From a checkpoint of a small contrastive image-text model.
Data: trained on regions of photos with short descriptions (Visual Genome), 92.6 epochs.
Rows from block 8 of the image encoder, named by matrix and row number. Rows with one number belong to one neuron. Each number is 500 + 50 x the weight over its row's rms, rounded and kept within 0 to 999. All counts start at 0. Numbers have three digits each. After the name is the row's rms in percent of the matrix's.
# gate: MLP gate (encoder.blocks.8.mlp.gate.weight, 256x96), inputs 0-95
# fc1: MLP up (encoder.blocks.8.mlp.fc1.weight, 256x96), inputs 0-95
# fc2: MLP down (encoder.blocks.8.mlp.fc2.weight, 96x256, transposed), outputs 0-95
gate.125 093:536465473556516582509494466477423548532477568491527454611447481386527535504484527604530525572536432635484446445518498537526462547547578486444507470556481565634446483452600512571538513405472498468451552419438455556523565568469528409460534476484490531464508502512507523484486499518500466547
fc1.125 091:489497531475438510488514435444501482501546459485552520533518518484488550491484483627491586546499460497413398458519554486612535548478563541502483455548416459524566500508538424553456492448496534400514467437421499548439590502443459455526550503505561448374449510554548480564558487362550500464
fc2.125 092:562486473512551463502375520486544479427544547486551469494446482483484531492387530434638528535531489467576504512514419544526506591405486484464606465488421442495519483487473476471545553522515589461434520553537469470426562458447427439528561532437541483498484552564517598420500442440507530458
gate.126 102:515487464543502555518574556520526443441508491462518593545488505490494625481426489618602460562552601473430524464420474437523432429496490463541498481531517565504549435488522487464585594578410524523524458524531544490521458482469501597445463534543529481451578531549551468449564594533499462538
fc1.126 098:556530480539465611492452523583511530493502461416502434489524494557502482598454531487496421490476512547364526545472556420498526530595564596481578546436525515569420457508472499459407482510463446448449567494567517472471577514434556434371532483489479483506478520516420409540483509506518516469
fc2.126 103:447557537508457470547513483439458486447405572428471520512509462541415495486500501530429449435591445486471511482411422499502374503462428453522438545514433552393491478462446440522560422515475436529435526565494552507475497577539454544509388443494416537486491514518412465451478428487461453443
gate.127 110:561488548576490532425415498545506422518453498520443457492506457488488583478556533514535544488499357549616560437562468552582461490423494458565527464506509530414428417477573475548510557461508548525487476415461490529479488511405571572542525516571470519504452520451545510547604535519537443560
fc1.127 108:568536442491477569426479453509557483469563443504481512490445435499485325476495498532505548462494521606506490524430569520540544456490508487426584568557547414492516530586464455470502444477509581531543553459556422545544534565485341479475484534531493455487534484537473457496522548564511460594
fc2.127 106:552568540577583508570454474543486562494479575558415547500463430520521444436454478464549548541420509540522601521474430580520462486515474413548613550551506544542510520499447494530554512516468569500429453541499624452536521523542423511437459490578502574472547435552467521524526487401552466460
gate.128 101:494573583505423492469479511590477486544463440536448514557530619474444444575492527427544494488507612542464540546422475573469497473446426452393553529532482463436463513543535521495479406449549515515505479574495554492475600446429442507582564567447457551466541516516484561483481471533457451410
fc1.128 092:490496449512491518498532433492495457515546468544568522608596443490502531534592504474589498467485456523431449498557557512518487431445576476485458523530420492481486551508514508450483456485460529504427555508635476485507609550456569446614513536477450407571467566450358500452568465494455489469
fc2.128 099:460377537461536621507448500606515414423555507388571537456547427517481451486450490569535512470508521443479512471510392501496478466577490473403479525539463634468446538486462560549466460504533473489525515453569515395487537563530473484538478524476508534548562525612453464509452481485526484477
gate.129 114:514451561446546485515495450524550503450497535471535524473473431428608631459571506586485419524489500506524521503450453519496407463539493460476516489498411534566452446545482428456528534507475497505480547519485478443487412471461526554432475536433574642572451491544481367557456532590502542455
fc1.129 105:557493470483584516556473465599513590530540439489482486507503376454553531615549518403486561563463506442500508542568479477473460521522566538465533565439483422483471558479459569514462455504578546544470507477454625443545503537503440559540440471499442414487549447468482578505522475410520592496
fc2.129 109:485470451569599515629483524483557516516512421593444519490394494508445520460463639527617553495546431545485500508503562488470478542425525517515503466433465477474438527484474619492448567492544443508427456502496582511427457494452468457475524514522412418494477496507582544414475493501468454486
gate.130 099:476560500568429456505543483455580585546483506503422541472495498531485446536534395529478442448518445404584502481521511548531498516440618476502513635456516429504452468445435481575536443492520470503470596511384553537457474477488496628527460536503500489456519563537510493439433399510501476542
fc1.130 098:610454482557594439508495507429478487477458441507531493440497381514570537413508571554425508460496475542533485533480488525431449403515547510439484443497501489413503559523478582477583511400477445510519448593554409406511417548413459549546562453483462563467520500454435503481497518479499491541
fc2.130 093:496512468510592475453504485456509443516515530445431495405483462502466528483470459436475426510501581539438581427551455523444523588552450521514482417547490465459463508453469338537489593460517498518583511469575483496518590563573454447519479545454505467567439457507496508358563504473473583507
gate.131 100:523477649473543570606471520542464459537532509588524448436429477523468490474448499500470497429476458432501522481471590573469545487461466572522427401458531523523515557514556526543572485394552484455592463568451542414478476419507461531467558442485421421447490532491526467470569452480528520446
fc1.131 105:488528445478420492439555522506564542555492500482478480435578551535484594572479444610551444395579426458527471445513506461457496579463537534479481437447522467463472454451494510542497478446571556497498462457446529507565523558478530374555570539550438438508500435514450525642514510581465539481
fc2.131 103:513444583453475555446545566558579511543511395488570498460508528485534478427532491484468490418519465549519579536577491503508390543456428473572450569456567399556432511471471505413426441568500530534507513567545509377539449512506497605541497546469522457428506463504459471535510487548481572441
gate.132 095:489440466491482564463452522518490472482485525491515445447531494447499576464468481453511463440480551568502491409428485420523485562473526505441526506381557407519470490444557466475564500562501547568492433593496504440459510434410548488371610393594463573486453491535451396501511496462538530499
fc1.132 101:562482525518517505468470521428486501479501501436443438652448502516537515495548512499462570539582508372462498431450523458580424543467481499554415469449457525536417545456463557506549551512445520553482503486507402452469488547610438496360458532474537551512489528516486498526430489440506589575
fc2.132 100:518520489484479504501401477389506521526507587454556585513392505568543546472504474576455517462486428519448515467561427534483514476576534444468400537522429490403487503548555396534467423472555497542525492439521477443516584588491522435556417449476545563554530486525511466573430481564570483531
gate.133 093:493508521434423552502473481595470490530448532524507517563485420517501554492545492394531486609496420462541568506531477490591482530486419516534432504420467528500444494569567458461544394522530511481508555444527497559354525410583487541569461482497515498487527452506477445559409471579516603494
fc1.133 093:495466427502500523429528556499518487458514484560554459538601473666554507477546528461481510498540427499428483453511515482493558546515463446418485466641409470498513614416506535498552455568503466442541551499445451536443511465562575590452466542419419434566497507478483483518512464461459526511
fc2.133 092:481510505432508520585544408445500511535422566520478459548601532415530399514521456453445551531564497541460481409473468480594531461446516499523492390426413469493431470497471541499575486505504472502449413521398554563545471468573454451447458504477510517497543508471501454424589597490495548565
gate.134 107:386602500626497497533463497484494593498508482507520545526514484544520471456457520424477563449526451505464488520531513559495483526504478512599441465503545552663564482522462444486561491431410489454535523502411617483520500492399409530391503547467471493473492507482458495560537478398486522512
fc1.134 106:459495512572483534491500456491499576538529464473570489581531490536601517454523466564534538467459546566554511496485468458460460460546518505478469434517553508588486605526505431489528509504414609483412594519570458472368577514509538533433546454483391601462444443488544544497450447524413531483
fc2.134 106:484488523492575528362501509563535548586562529575577457493438521519549512479516446496485488495480391503499520465556484513465579561500460442571435479467606624542506576495500578504470526584573417568482431521532555571521565512540460567538437454513499571553544541518539442431495477474537492490
gate.135 106:553489569556383507485477512434569531496529484484483515585540535531540530464584528577608506541529474469505479459548501521487537415528520622529480498501424405447440432472482585547552462465553467587548498543474539501521487507520572441555532546445538568505530508573509422483581446522563567396
fc1.135 102:514461558446411502454564419446539505553465384441495514521513526555613523506546547480550548509499515498499432510514515476581529495489548479451521540495469456603429545426553552575483504527495563529398535529512507436595501620425556535543402463433544481478454563477536457478442532439495549442
fc2.135 102:580422451517533491474458499489533596498504517576424525486546542444496439532358496480579559504526530521482462492434395480561501472500549537499414526374452565511474462503527566461410552439464528565465512474549541453480601483503501556429545493509422470488453459530450543516551512591450414479
gate.136 101:499528438621485399529535517483548621365497436537566524496463566511591522418514548524519581522440451585480418507461558453476394522526498474581501478560510458484517533494510528532434529452523496422533523455438501545503570462426509523484415505510457480559437493524493562595455547523516508470
fc1.136 102:559428487613485451411544497539486450465568525460411525544498481493456385493449447475520495400500555531453506610541527517411563545456472523489565556507435476543530438480534551618506506523441498479474567477527508461458497523515499491545484570453489507597488564528500561384437552491511412570
fc2.136 104:511487552536522468486448590542504480535541486508490448425427508435459476476438567538466351425652562570542551555407509474508529469562469545535432524578515520481536550427506462519524508590479568524460490460502534576497443493511510513517478424453591500538499502496499491494642517530491475411
gate.137 111:552609525517515447446442451545469497456452603502465492547530498490540480507504497483412499578415554444482545542587484475455337547432596503485581512546480452526569468511473526551493538447500552464612570534524523513385495522437485493496478525505478500508469547449576573499542442493536480596
fc1.137 103:499547452558520493543569429523538594455417472519509566486526418532551523532516521518522551461544491572466491594549439531482501542498500484497474608524568609469428482438565461625543479521481412576457467485362421504481483520423531508479465527510444504478503447518521532530536410449405476547
fc2.137 098:583497415522440457488428480489480472620514489514445409452444510472448537513429445457498478318487494500555571482487539492538561522484438535519424479524562538437567470488448551513454480460524529534510366556617477434487438486482610496526477518535481463504495531481442558449487504523447456515
gate.138 099:497528476506537503468481438494514560455557454458514511551500462536473522491519483500557573441564425510570480491559533429539474560429453527539561523547499467453444494525437483481562499454604510487655536383479545493419591495456515521456529559461496556584547495495518411454502547501424598369
fc1.138 105:471482385559360445527529485525548507552538462442460496505521454541471535590481516546443528465496518467394512462507537514555488571513494549544589483468600422462469546497470438577564493428477493458496542521499495444497623442607447548505450509498467517485421556581523489476604439535492557494
fc2.138 104:471444534476546412490457572499500545404422445537584514549566461421530476546562475503504427474488586521522478528457501610478537460556481470510513473570546544440570535479463446442493478495571452473518564431429441534417563442361493480522511567512433517562528498439523425571526490466472580501
gate.139 098:472475443462500475494518515495494505427525514552534481471436502503490547566408440435528477474449523509534607587491483475480439506580481602489456561511489490512436421443485543470528552526519539469518435457652478480561529479633463429567417538511498505588491540448502497505397582552605502468
fc1.139 092:458436495439516582486499442553521460495520443486524592541513524426551523549470533598561524477503502493551458426534492574462560495520510361432479466451488532488434489509464554528550429459476525545548419543490546360481406444464422581468487429493611511439487477542454537517439495509500455575
fc2.139 096:447521475460508549556513515502620476497577517565524475569487471493469532568450515496550470488510492507582436552434509488461429502423476554550605483595501497528541505457496537571512581536590537462573454516468472437585527491482445543447468441521417468536471506409530506589476397551622424522
gate.140 105:511494553477522468524565561500532501520490480535496462498507373497518479505486572479389480480412493501492545426421521424501492472513474456427440594508498551508523589516583513528447569562512356525521445502543508456422554452472543516567511368509448478521515529446487513597479508499606561591
fc1.140 104:510609562530481424589500459460478459504575453569442537524495499485430600515552470529528472451448462549467457503389454476472537585464466521435453480504521393504430575542455481456471610527523550445548576471485490497451440430423549500538448510543491526614574573458499526531517521423468486492
fc2.140 101:402526484536548505553541471516531491570482486556547576522575568514459435572501422476456437520527509537412518529492517461471519618465576505475641493441480515498530551427594435509477420587541521458485493511518530527461561551487470490472521537465417485462394496474455480469444508614498411434
gate.141 106:541534502511425535521442473540667496507485469466466610486410421399460489488483431523522500474439408541582480517449536526441475508591508562505540505479584544519436467478423407496484504511521445509451528407533532560482472524562415459493526567490474474469498486469421584432490578500444520533
fc1.141 109:490465470566547525532571476493370522563467556561402413515518487453473580513529481523495509496505518533504493403406612515485513479520493484488523448473455545534520502444478607492471463448561518492456503482573541520508498480596470425505490598377506587483437551462510489569419602490513460584
fc2.141 105:496485586536534586475587478501539440526508505583401546506629532536428459455496527557437441526530537512464495508540501479486485416447553490555386493472526568470405475525575548525500465569526522496543564499493491450447495402481536537400519464479522441517438482394506483465497590563548493597
gate.142 091:421523549394493551503479515473566570462444520497488532454559523394499440499596462538490408501562495535550576443464476465585570520466469495391521471458638444554556473503494527507484427491573494463447472466545470481499469496542531412506492561574471488477530514515555498493617413467525443578
fc1.142 098:543540586363443449434511546436503432511546567614509470487496451435493555465371549472555574427453493425524477476531548451563502465500562458600449462538536496502583569446496443476496512529594508540544495523475572507483489562461423478487543433493493541525521535510490471498535544458589557444
fc2.142 093:536430430425488501464516506522526478503508568488425556492541363511527532438411477554484454462536422541492538486452426539530563430496458527530577456498459535466485489429386498451481552534435572458524406502441631439493502471496421557535563433446574458542565524461498561495463456561492508525
gate.143 095:446507463467426488404515536444426519504486486517468566452519494516535586525496524545569516425492481474489532413472545486526566451513506465560560547465472564496559536461463505592427534450476455570446463495573558506448514644550525459486566553569505554454482586462562536553560577415435593546
fc1.143 099:625492496535539488517525502524480452489551353467601515503519528419542464451642431516470499560470481532469518447543428543524405450521539497502490516470484533453510435422503525496495497531548544521495437477378522508560543628449433504570412510496515478549550470483538492452490496589566456468
fc2.143 100:549439465504512407483439511531536523398480520445476458423487507509528439524501537412526571494471541491595431499486487576542473479524450473467549474499505524569538477489568479480488518429594554454530485498577467553464565582534607455555504590472507447500550466447539511378557397503496395586
gate.144 103:546593561535537508528518460468531515462529491550470435546584522505474505399538537424470600426549531471437497486425521479465442445469494584529502494467542454484506440430505487482457571365461497469493528492539623514560517470578384495536448455586500502588489429540448410556499543524546519490
fc1.144 101:506411439510453503532478436537530431472477528535562471411477540488536466518546558595547454495477461563463505491599513501543453549548525427484500425578553454473389483486519481558521462572561425529507611488470470511538459527468384502443513457522501418487504527434453480514586565476367455435
fc2.144 097:562496509487578587502535447479398586440497453457495446483471463547507561522440423470541539503492509514532523459452497549454457572512499495581492439481467372542491432490475564516529609457580521565459480423505435523532497516483595583543474474491483486522439498377571590571471496520481563579
gate.145 099:475448580459487464471578452429523563487483446477468514428546575484555543514466464452481546498453410561481389430491437506486505480486392538464471422485565505443593522487447537590507462456481506429534544515469472553641509540505532528490483454509599555500579459534507481403539462428572447511
fc1.145 101:527544523565571478508472514509502478544591485558502522535432412528478472479544522507576557536492474463409477430526619445512484415454519492456430598526452490488458490476501535565433556353453548475451551518481497507445557574530550459510476559540424388513474428516565496538437515551584445485
fc2.145 105:499542519460561552458506512533561575493454509367485594490490568448528491488514462519551562525518551538530487421412451510481473407472459532419530519513395484524487460463543432519464487508483604503557495449553478562437530495511573487405453507399477538408441571528421434487574577518516537433