Rows from block 7 of the text encoder of a small contrastive image-text model, named by matrix and row number. Rows with one number within an expert belong to one neuron, the router's apart. Each number is 128 + 32 x the weight over its row's rms, rounded and kept within 0 to 255. All counts start at 0. Numbers have three digits each.
Before each expert's rows are labels from the 100 texts, of 14848, where the router gives the expert most weight on average: "tokens" is the input token at the peak. Only what is clearly more common there than usual is listed. The data: regions of photos with short descriptions (Visual Genome).
# router: router (text_encoder.blocks.7.mlp.router.weight, 8x128, trained with AdamW), inputs 0-127
# up: expert up (text_encoder.blocks.7.mlp.up, 8x64x128), inputs 0-127
# down: expert down (text_encoder.blocks.7.mlp.down, 8x128x64, transposed), outputs 0-127

# expert 6
tokens: "green"
router.6:142077099103140156180153199141081131189125132138095127161140102062064128104134133136126148097059110065116140126174078095094160202132134125115085122130196127200147140128143138155130112199095074100136053102120103141117166113110112122144106111105087114165134130131127086141173120150149146139127098163137107125124184171103180135107131152068130121097093179106117142106112076135164143203124
up.4:148057093108130146154093144082184115136135148076127117171135205158137082109146125141164138074218185119075069132109127088099064202110143111124156121163141151113080144088154147141082131147176146131076131092157152151171140172131119120123106103099135135112128116111129139094092188169103078107168107148177136106130085080125076103081115141135139112109141144158147102068117072163119162134115
down.4:108135159171113113118105218083171152162164088174164136089071104120085143155143119170172154130143078081155123163094173100122176164111152103150118139109103129108162139121203153177162143101174135141176143117153116167071138115125159057111180129150091146100118123105096096132120186045142103133125140114105146059159105073121170090071134082125150139089131141102159161147131137125127103136085
up.5:157137104053080110156164119117124125138146144107129176135125127165138164097077138107129132113041142159118097138121119124195129140181103132154109128134063096082143139139131133131093180126118172135070151115135120177187165073120162110057165114140125110123146074139119152126081094139090094096195156111111115110113093102147132079098087125154100129135182112119096096094165177133032081170171
down.5:080125109063122099165131109090116153129140129124159204108104156135138129104125145162168143174136168164125103124088136114156158127134091095211178121117082173150080210128117134116152139175138089128113201113104120165113136106112119126119166051161129082127175049095112130107173164106087167134135129118170155128162111155094173103116082113089166083124173131143132145149177100171061137108160
up.6:110140199137133135153097151131113147158132089142121164117125156088145141080106173153077200116134155161141191101087109077164102182129149130157110109114131125138148160160128081131094132072119130171141123140133156146062078148147103099128150102176116172097159079134062129110081127151176184061116134139104123138116137168107104126154163144076193124118149086179103180211122160124127173108067
down.6:144087133162083118108117162122135159180156109174101093106088051171118211141102150158177087165087126119102112142125100153106165179187085104176145138147146139107130076155173140209080110111089142120079143140157133144127118133169127153135066108188090116135105107096156168145149118109162130125060133103099104159098144112125135136055104159133185138068168136164083088138156125107112147133097
up.7:120103134134150106164143173102176103141109134104140121046082098131130195097154117130155169090105175181135101124146108124111105179121150096062137110155130177090159120113125083206161199128189096145092170100104138101105129175153138168143161204092153077140087114123067137214158105140160082120115126137121142111100160190116138109130150142123105067132141133101125132120075158126176131121121
down.7:074148112100109120062080137079083117123128128107163115157135158087120178173093057156099120141085110128122166141180098107114141049188155161099104174084183127105093161140135107197129161163126141123146171112186166099134140152142132145113117136121135094172152149161099173195132083114170147057168120123081071086129141118143160143133135129141097131101084116078191120161104142109119088133094

# expert 2
tokens: "white"; "man"
router.2:131144127140076133158128135091132105176108086089107066188094139148197140175182096111152096142150198111144142140125135134112092140107167168169112037157066113129120156106124173149120190030157157144164161169096131095129136147137132131096129127128152133132104152136084191102154083164166135069065179146121138087106119109141150136193121136140132082183134127155099133149124095128090105125113
up.6:102157148148114110146067128129098145129169075174128094108114131098147103141167140111117162143133141106137164099151154060110115137139162165157113222108161109110099136103110100176152070105123079130083134156138121216118102126223138127196191088119136071104110082147134131138072147177092097121057145132131111122097072151129130186100153121142059137107139151139110121152118112095144093128173
down.6:146117144060111127122111161107116111221177104120127072153124132153109121139153091128129132200118101160120128103160150131108114151105093069092106128082146169137181118138133075141166147147103127101134058143139145158078127117147102079089176141090131108089161033194120102130217182124113098175166091073167134135135152129142115166129131154166123141140132151102082129094154110098187147104098
up.7:135093057077108112149116169098120081124170209147112137079169120169096087146151112124103188100101183199137076132149140137109134135089090135166189113139165179122102143173070104153167164125064118072087097153142142119144125151174177100133092145147149067122095119121117153125120173160125129079126130166106127157146162140135132132134117124058131129138145096140058087130087143163142183159100
down.7:059132132135118125086195137195134174155102152129148113143125105164099108133114101038153158147085114174091130145124091077130151115114091174120081063128092104092104113088137137161145096111150105091115106092140130139107109128112131100130166125125082175090125116121077058089078120103149104162159094146113163111091164115174127124146082116200083184139141152129159204099116169186092102129094
up.8:095101143088152102180134205099142079193208134154131161087101102151083135090115131162106131084143096138108113141113074129125134160143117118117124163205132105113144139132111123105128057177114125131172129129106186118099111126119103134109125179095118171084120130122093136191118112120132113122117098126054051095083197161121125153164141112101092159178176155071097119133065093127105097127172
down.8:079081096115125089079137139141101144162125103143115142143174126086109084167077089175154147066153115107104111163141132104127129129092106157127141134109076156122147188075184167103133154149144068100105092082064212145142102122161099085062127110195071152136147135166106094093099116086134158074082106171086113130123104183151066119136132142113150165107138161116147099147162156112103108177132
up.9:153134170179170157124156139101113103125117111135145147173129146048175099094136093151110149128124126161081116118153117129148135075159132100079138130173158100156168113143101111138067164112090120138092176141122073199213107066120073124172144107148077104160154092106096139085131148098168112128095130195157043123114140168083090099152131126142104126096189140137122202140138155174150127124121
down.9:106106078109185122143105108125148138134079133100141123109200136119099186134175104128173108136138102164103124149133143143077176140075080147081219097161163167117101190134160114190158148129111160117142118116070132120141121149147084164180133148114131109170120137187124116171118084112079110123176188126121100130180121100118142133145117104114130209134143077134201117112144161181195166137142

# expert 4
tokens: "blue"; "on"
router.4:137130084096097207037107169149111152110112089115097082064132118175073140136100144134114163115116110116146141082159142105118092119112137109090122108103076148139127142118166079134053139144083142145143097121157155150140119096138100147152184151149114109144158193121135163064156177168109116123172103170059121112162160169172185092178157103142105196081108107152138113129145062125125150131155
up.6:189087151151079169133199108065135119128178137200091110151108147081150096158156118154146119172114186149087079141104124129121109147172183137109117112156103075092144160055070147100132121139142134131123137130118121136099114092118073084116101086103104175118121187139129140068151113109136124122159091131179126172160174082097136061091116157114145094134144188112119125076055097137118163120140
down.6:189155106126117148115134120129075155181087097198120154071136072078090110191144146059126132162093132151158075105055101093123130111156139144172077070150124059090128182085087057114132168146119165129130117136130138160119077136079128101116137117133141134100157148132151063138125141130190127115141069145127125124114180133122099077120122159116152124139176143144158145082143049110126146161128
up.7:215115129185145157163116099116119164064097154138103114156141118134195138080104149132130142121152140106094108119157202145136123138145087063155160171147082095094116156159107131072104128139196132144084115101145146086122164131133083155132091078156118141152142137185117082093099113125124133116132123126129131136140248118165130091131123129193160191169148168159125116128125128144160193076164
down.7:139089063079157128137139132168128115081057152096107105108176104089116227089134142134073142133090128038134117186147161091096121117138086147139140138161139111153111076123126157082114151107152158115109133119170156138105121101121159149138130153129109088169118161176103039109143149149132077202127131097084168144067106149112154109110134166172133075152132121198138123090121116164144097142153
up.8:162108119158133129088126125124117119103096165095093096122087150126112130163135154161154150148154134132107157150145154189203093156150125113138175208166101133116168103081193096159120134132152097106060125165162135130082146101157080106112115160134150114065091082108203163056109175136077188147132137145085146139126177132081073139163173162126110163143133179113069121090124130127137078139166
down.8:142127112122109137184132143090120186112067113137117129116113081102146123142090134139182086130126138118100147118174120104124205153143142172133114155076148153116157128148123128126191092133167156068132154124180158094153102166171080133204138128121128202131108077121207215123140143173161073086148139041097100149072168132161129181148141134142114132117105138106169149159130127127071117116141
up.9:112114136135134097165139133134139101147161132103119123126086135161128167103157098179106114132089120103096156095108149164116142091134093092131111117164114135144151148070060117109143156136119176085113169148118105172084164164122157117115165098073092128124137090162106140117123114108142061101061113105134112091113125121161100048060168046116081062161152201161182139101124122089111232127138
down.9:102166137160160164158121143162135131140153145120131139122147164098159147153165109131146174124115132139090156103130053126147129163101128094139082078139154175106134103069128128171151107096154114183171174054107081152128151119112193195136143082080138164102116135172131106151112123122145085110122134155131140124064115143160129006133165118112090088129163130197124177105128205120147162176152

# expert 5
tokens: "a"
router.5:133153133140135156121178154168189092164062170146092173101124137133141137115118062128172089095088169150095058148076154144145101155121163133118114149070151079100130154177108081136098111114128141111077103153160143126137108120089087128188117151120157146124105070122158112181125129135075122142070165152160194063174121118104083086100153091109123128131118136103154116126086136129127199045148
up.6:090187061110141131097147105109161172159140176142165092217185139170170141101192160119102134101138105158129172118134128173135121114137135140141125128110087145126131138103171140090178140104126107134089159094173143076142147105156083124065186123132139083136157121144096116093170129100135132067116103121152157113156135109060089136126094115138170165216171123118103116076081186127144093158187
down.6:068111086100113115057153104115155103195125122087110119156152134141118128212175067138098154139097104082112150152127084081110110143092112142121089163189108127117147132100146145102146137161141094089116127113103153184124155148090122157148104142213072173171106101130120176123107158157099139073180149171121078133137121158104123102096126147128176176141041122149105109124116189168155156097092
up.7:154201106158085126112049110129114109181095142061107065154136096140091163100101199114142140131105105127118136114142170169112117138145132114111094120124104182086150138062177124107155125144117198126128190140149154216152088119098109102070157120180168093162108141119120130115122130174124144120129141131196122138054101125135215137124106130103128155155113119157119148175129105077126143180144
down.7:187135145159104156111158182110127172162105096122135166143180117107171176125166142190145124179125130165063138128085175119138133143106139114110143165098104154115145148114153133152085133132117150030127150075069140150095051097109121121124064163163209178064168136166174096130154115153191169088122180138136106122134125124138123104121135128153087081083176146136100157109114104107131149162128
up.8:110121215126118140152060095031118111060183134081100148086098169097100083170083100160170144139074129125117140206114197117154159141092189094146136088167111186146140132148082108071130115134142088151174144101146154168127118172091151199154128161112101122144109132103099116165150105108120132090157150113165146147101184119105112096147113125118135159159126108119111159148149106140157155146136
down.8:066148145129150140125098180114071153145182082140139184136183119074097067121107063151111109126106149104191152135120130147135137130135142171164052127148110210162136182172081085120115172187142141190102110103169140074125131118129079110117148130127124101160130184146117139166096157135092114160111076119112146119103184183098178091170171160135122118132165100097124161117127182155125138136118
up.9:109161176156080098098157095150143075140101151154090134076091165170130121117152128204118140131167128139135116109146131144166122171098166120137153132125197117165146161106145098127127179146148186146125110123100148116097142101170147171098088153149123147195129145133032169110052162164104137145152142149135204100146134185087151133139134141155101186134105142117117127097122104134071178227132
down.9:087144123146133140102137076160181113104084109097168152119074164127100200119125118152175149137111157179164151081153162094153130209112124114141121185177131047077144126087104132111123124085085121103148135144144144151170147173096170149203149137147151152108121069190186075088172112134137116101161147130111197177157150158112151107113139100096090100121150114086143106150101107125181099136124

# expert 7
tokens: "the"; "on"
router.7:147124199165084108141119098117130094107168121097145189132155182143145097130046172152105122095137129137083136162125152080139110109186109147130160157088092081086120126129078121137167078126115142183092101118065129085124100115150070152114097084102113186144107106176084152105142123115130097129112170130165117153105132174104101080166138128071092153106109127150088092060095088090093078142186
up.6:127110116125116119168141137175114106146133142146111132131125107151072141137154078096135149111092177178164121207150130172122130141133127117111069046072091145192159081167095121139086138129168117111168232179105122150093098134148146137068126158133077149149100142107134102080230092160111089123122153133114181148133118105150132115119110079091130095173160141128074118129149083138149142069130
down.6:159131115108075162095157065102110104139154129104113109117129143146131153113148034114168161117105101140127112101089135153080114129215090136074137106082128109160093118118171100112084164110115161139139103166080174147155184136151152107178184110178093146083151154131095141083158178100136161104134107132186097161150108155067131132100066179168112087155155115162141163085087137159161131072133
up.7:089133126136118075185097216160180151113108123126171156120187168122143149054138176099184152153123112152152147110136125076168129146107094115107164125176143133163144194136106181127123177144092109148111112078124095083126176110133114140164175097122107118084125130090123108081149163192131114117194103116165142112106148135133145110110139112099214121149154158122167173139141097146176108046157
down.7:118176116061117138172163078132098088121076083129128118186115138158151162106113135163112104134058147046140128144115192136178105161127109140104130144105161095124117124097133104146137138080127159127116080101161095046135118161147174117149199120110127113132145064095130161138123189176116076126114118102115104098180156167175196081122141173104089154177096155077076100115147118143155122119137
up.8:104132134107072089127099147119156128158106110157078135200146077122150135139099089132121172125116117077097211100094102091145150192104161102086109114157105119157141147145111108128150187141166128086171140124081085138107136078092159153110140204094069066106101136141074069181113130144112105182108136123098154125087176121108113135147212114130182121164109095124140142177150133080103134146166
down.8:106128111138152185122088088134108136095137167192132116157107129127158078149204116131059136106088116078141186104075115146130141142170081128063114088111081074105137114173182132148158133122153120156109134113147168077126188105120111097100125085143094090088109134135130141105129089143182105146129053165097107112088147085098127163084098108126088145109181113149213113155127199103155139142151
up.9:163098143144084134151171110144145113066119137147149166095167074110110114149082102094154121161116091108159139091163153087120086120172140117105111167119113110163117170124185109131096201145143077107124160113087144126160119139121115154150110104168112145145164161143146107135110100194202083134119157146168080125147173121115168038088121128161150136155131168105093113136107143247072186111140
down.9:163126161097134114120143069152116101148137145127126097170131133137113165089125228107126088120170045159175098064169151139092122154106104067131185170094094132129080150130170169127137130154172075098178142104143164152130180129120074146167145156123130190106158125116146085163102134100157117133112113150052162099153109113143130136153134110111178164151072121107178154093106054142129081117129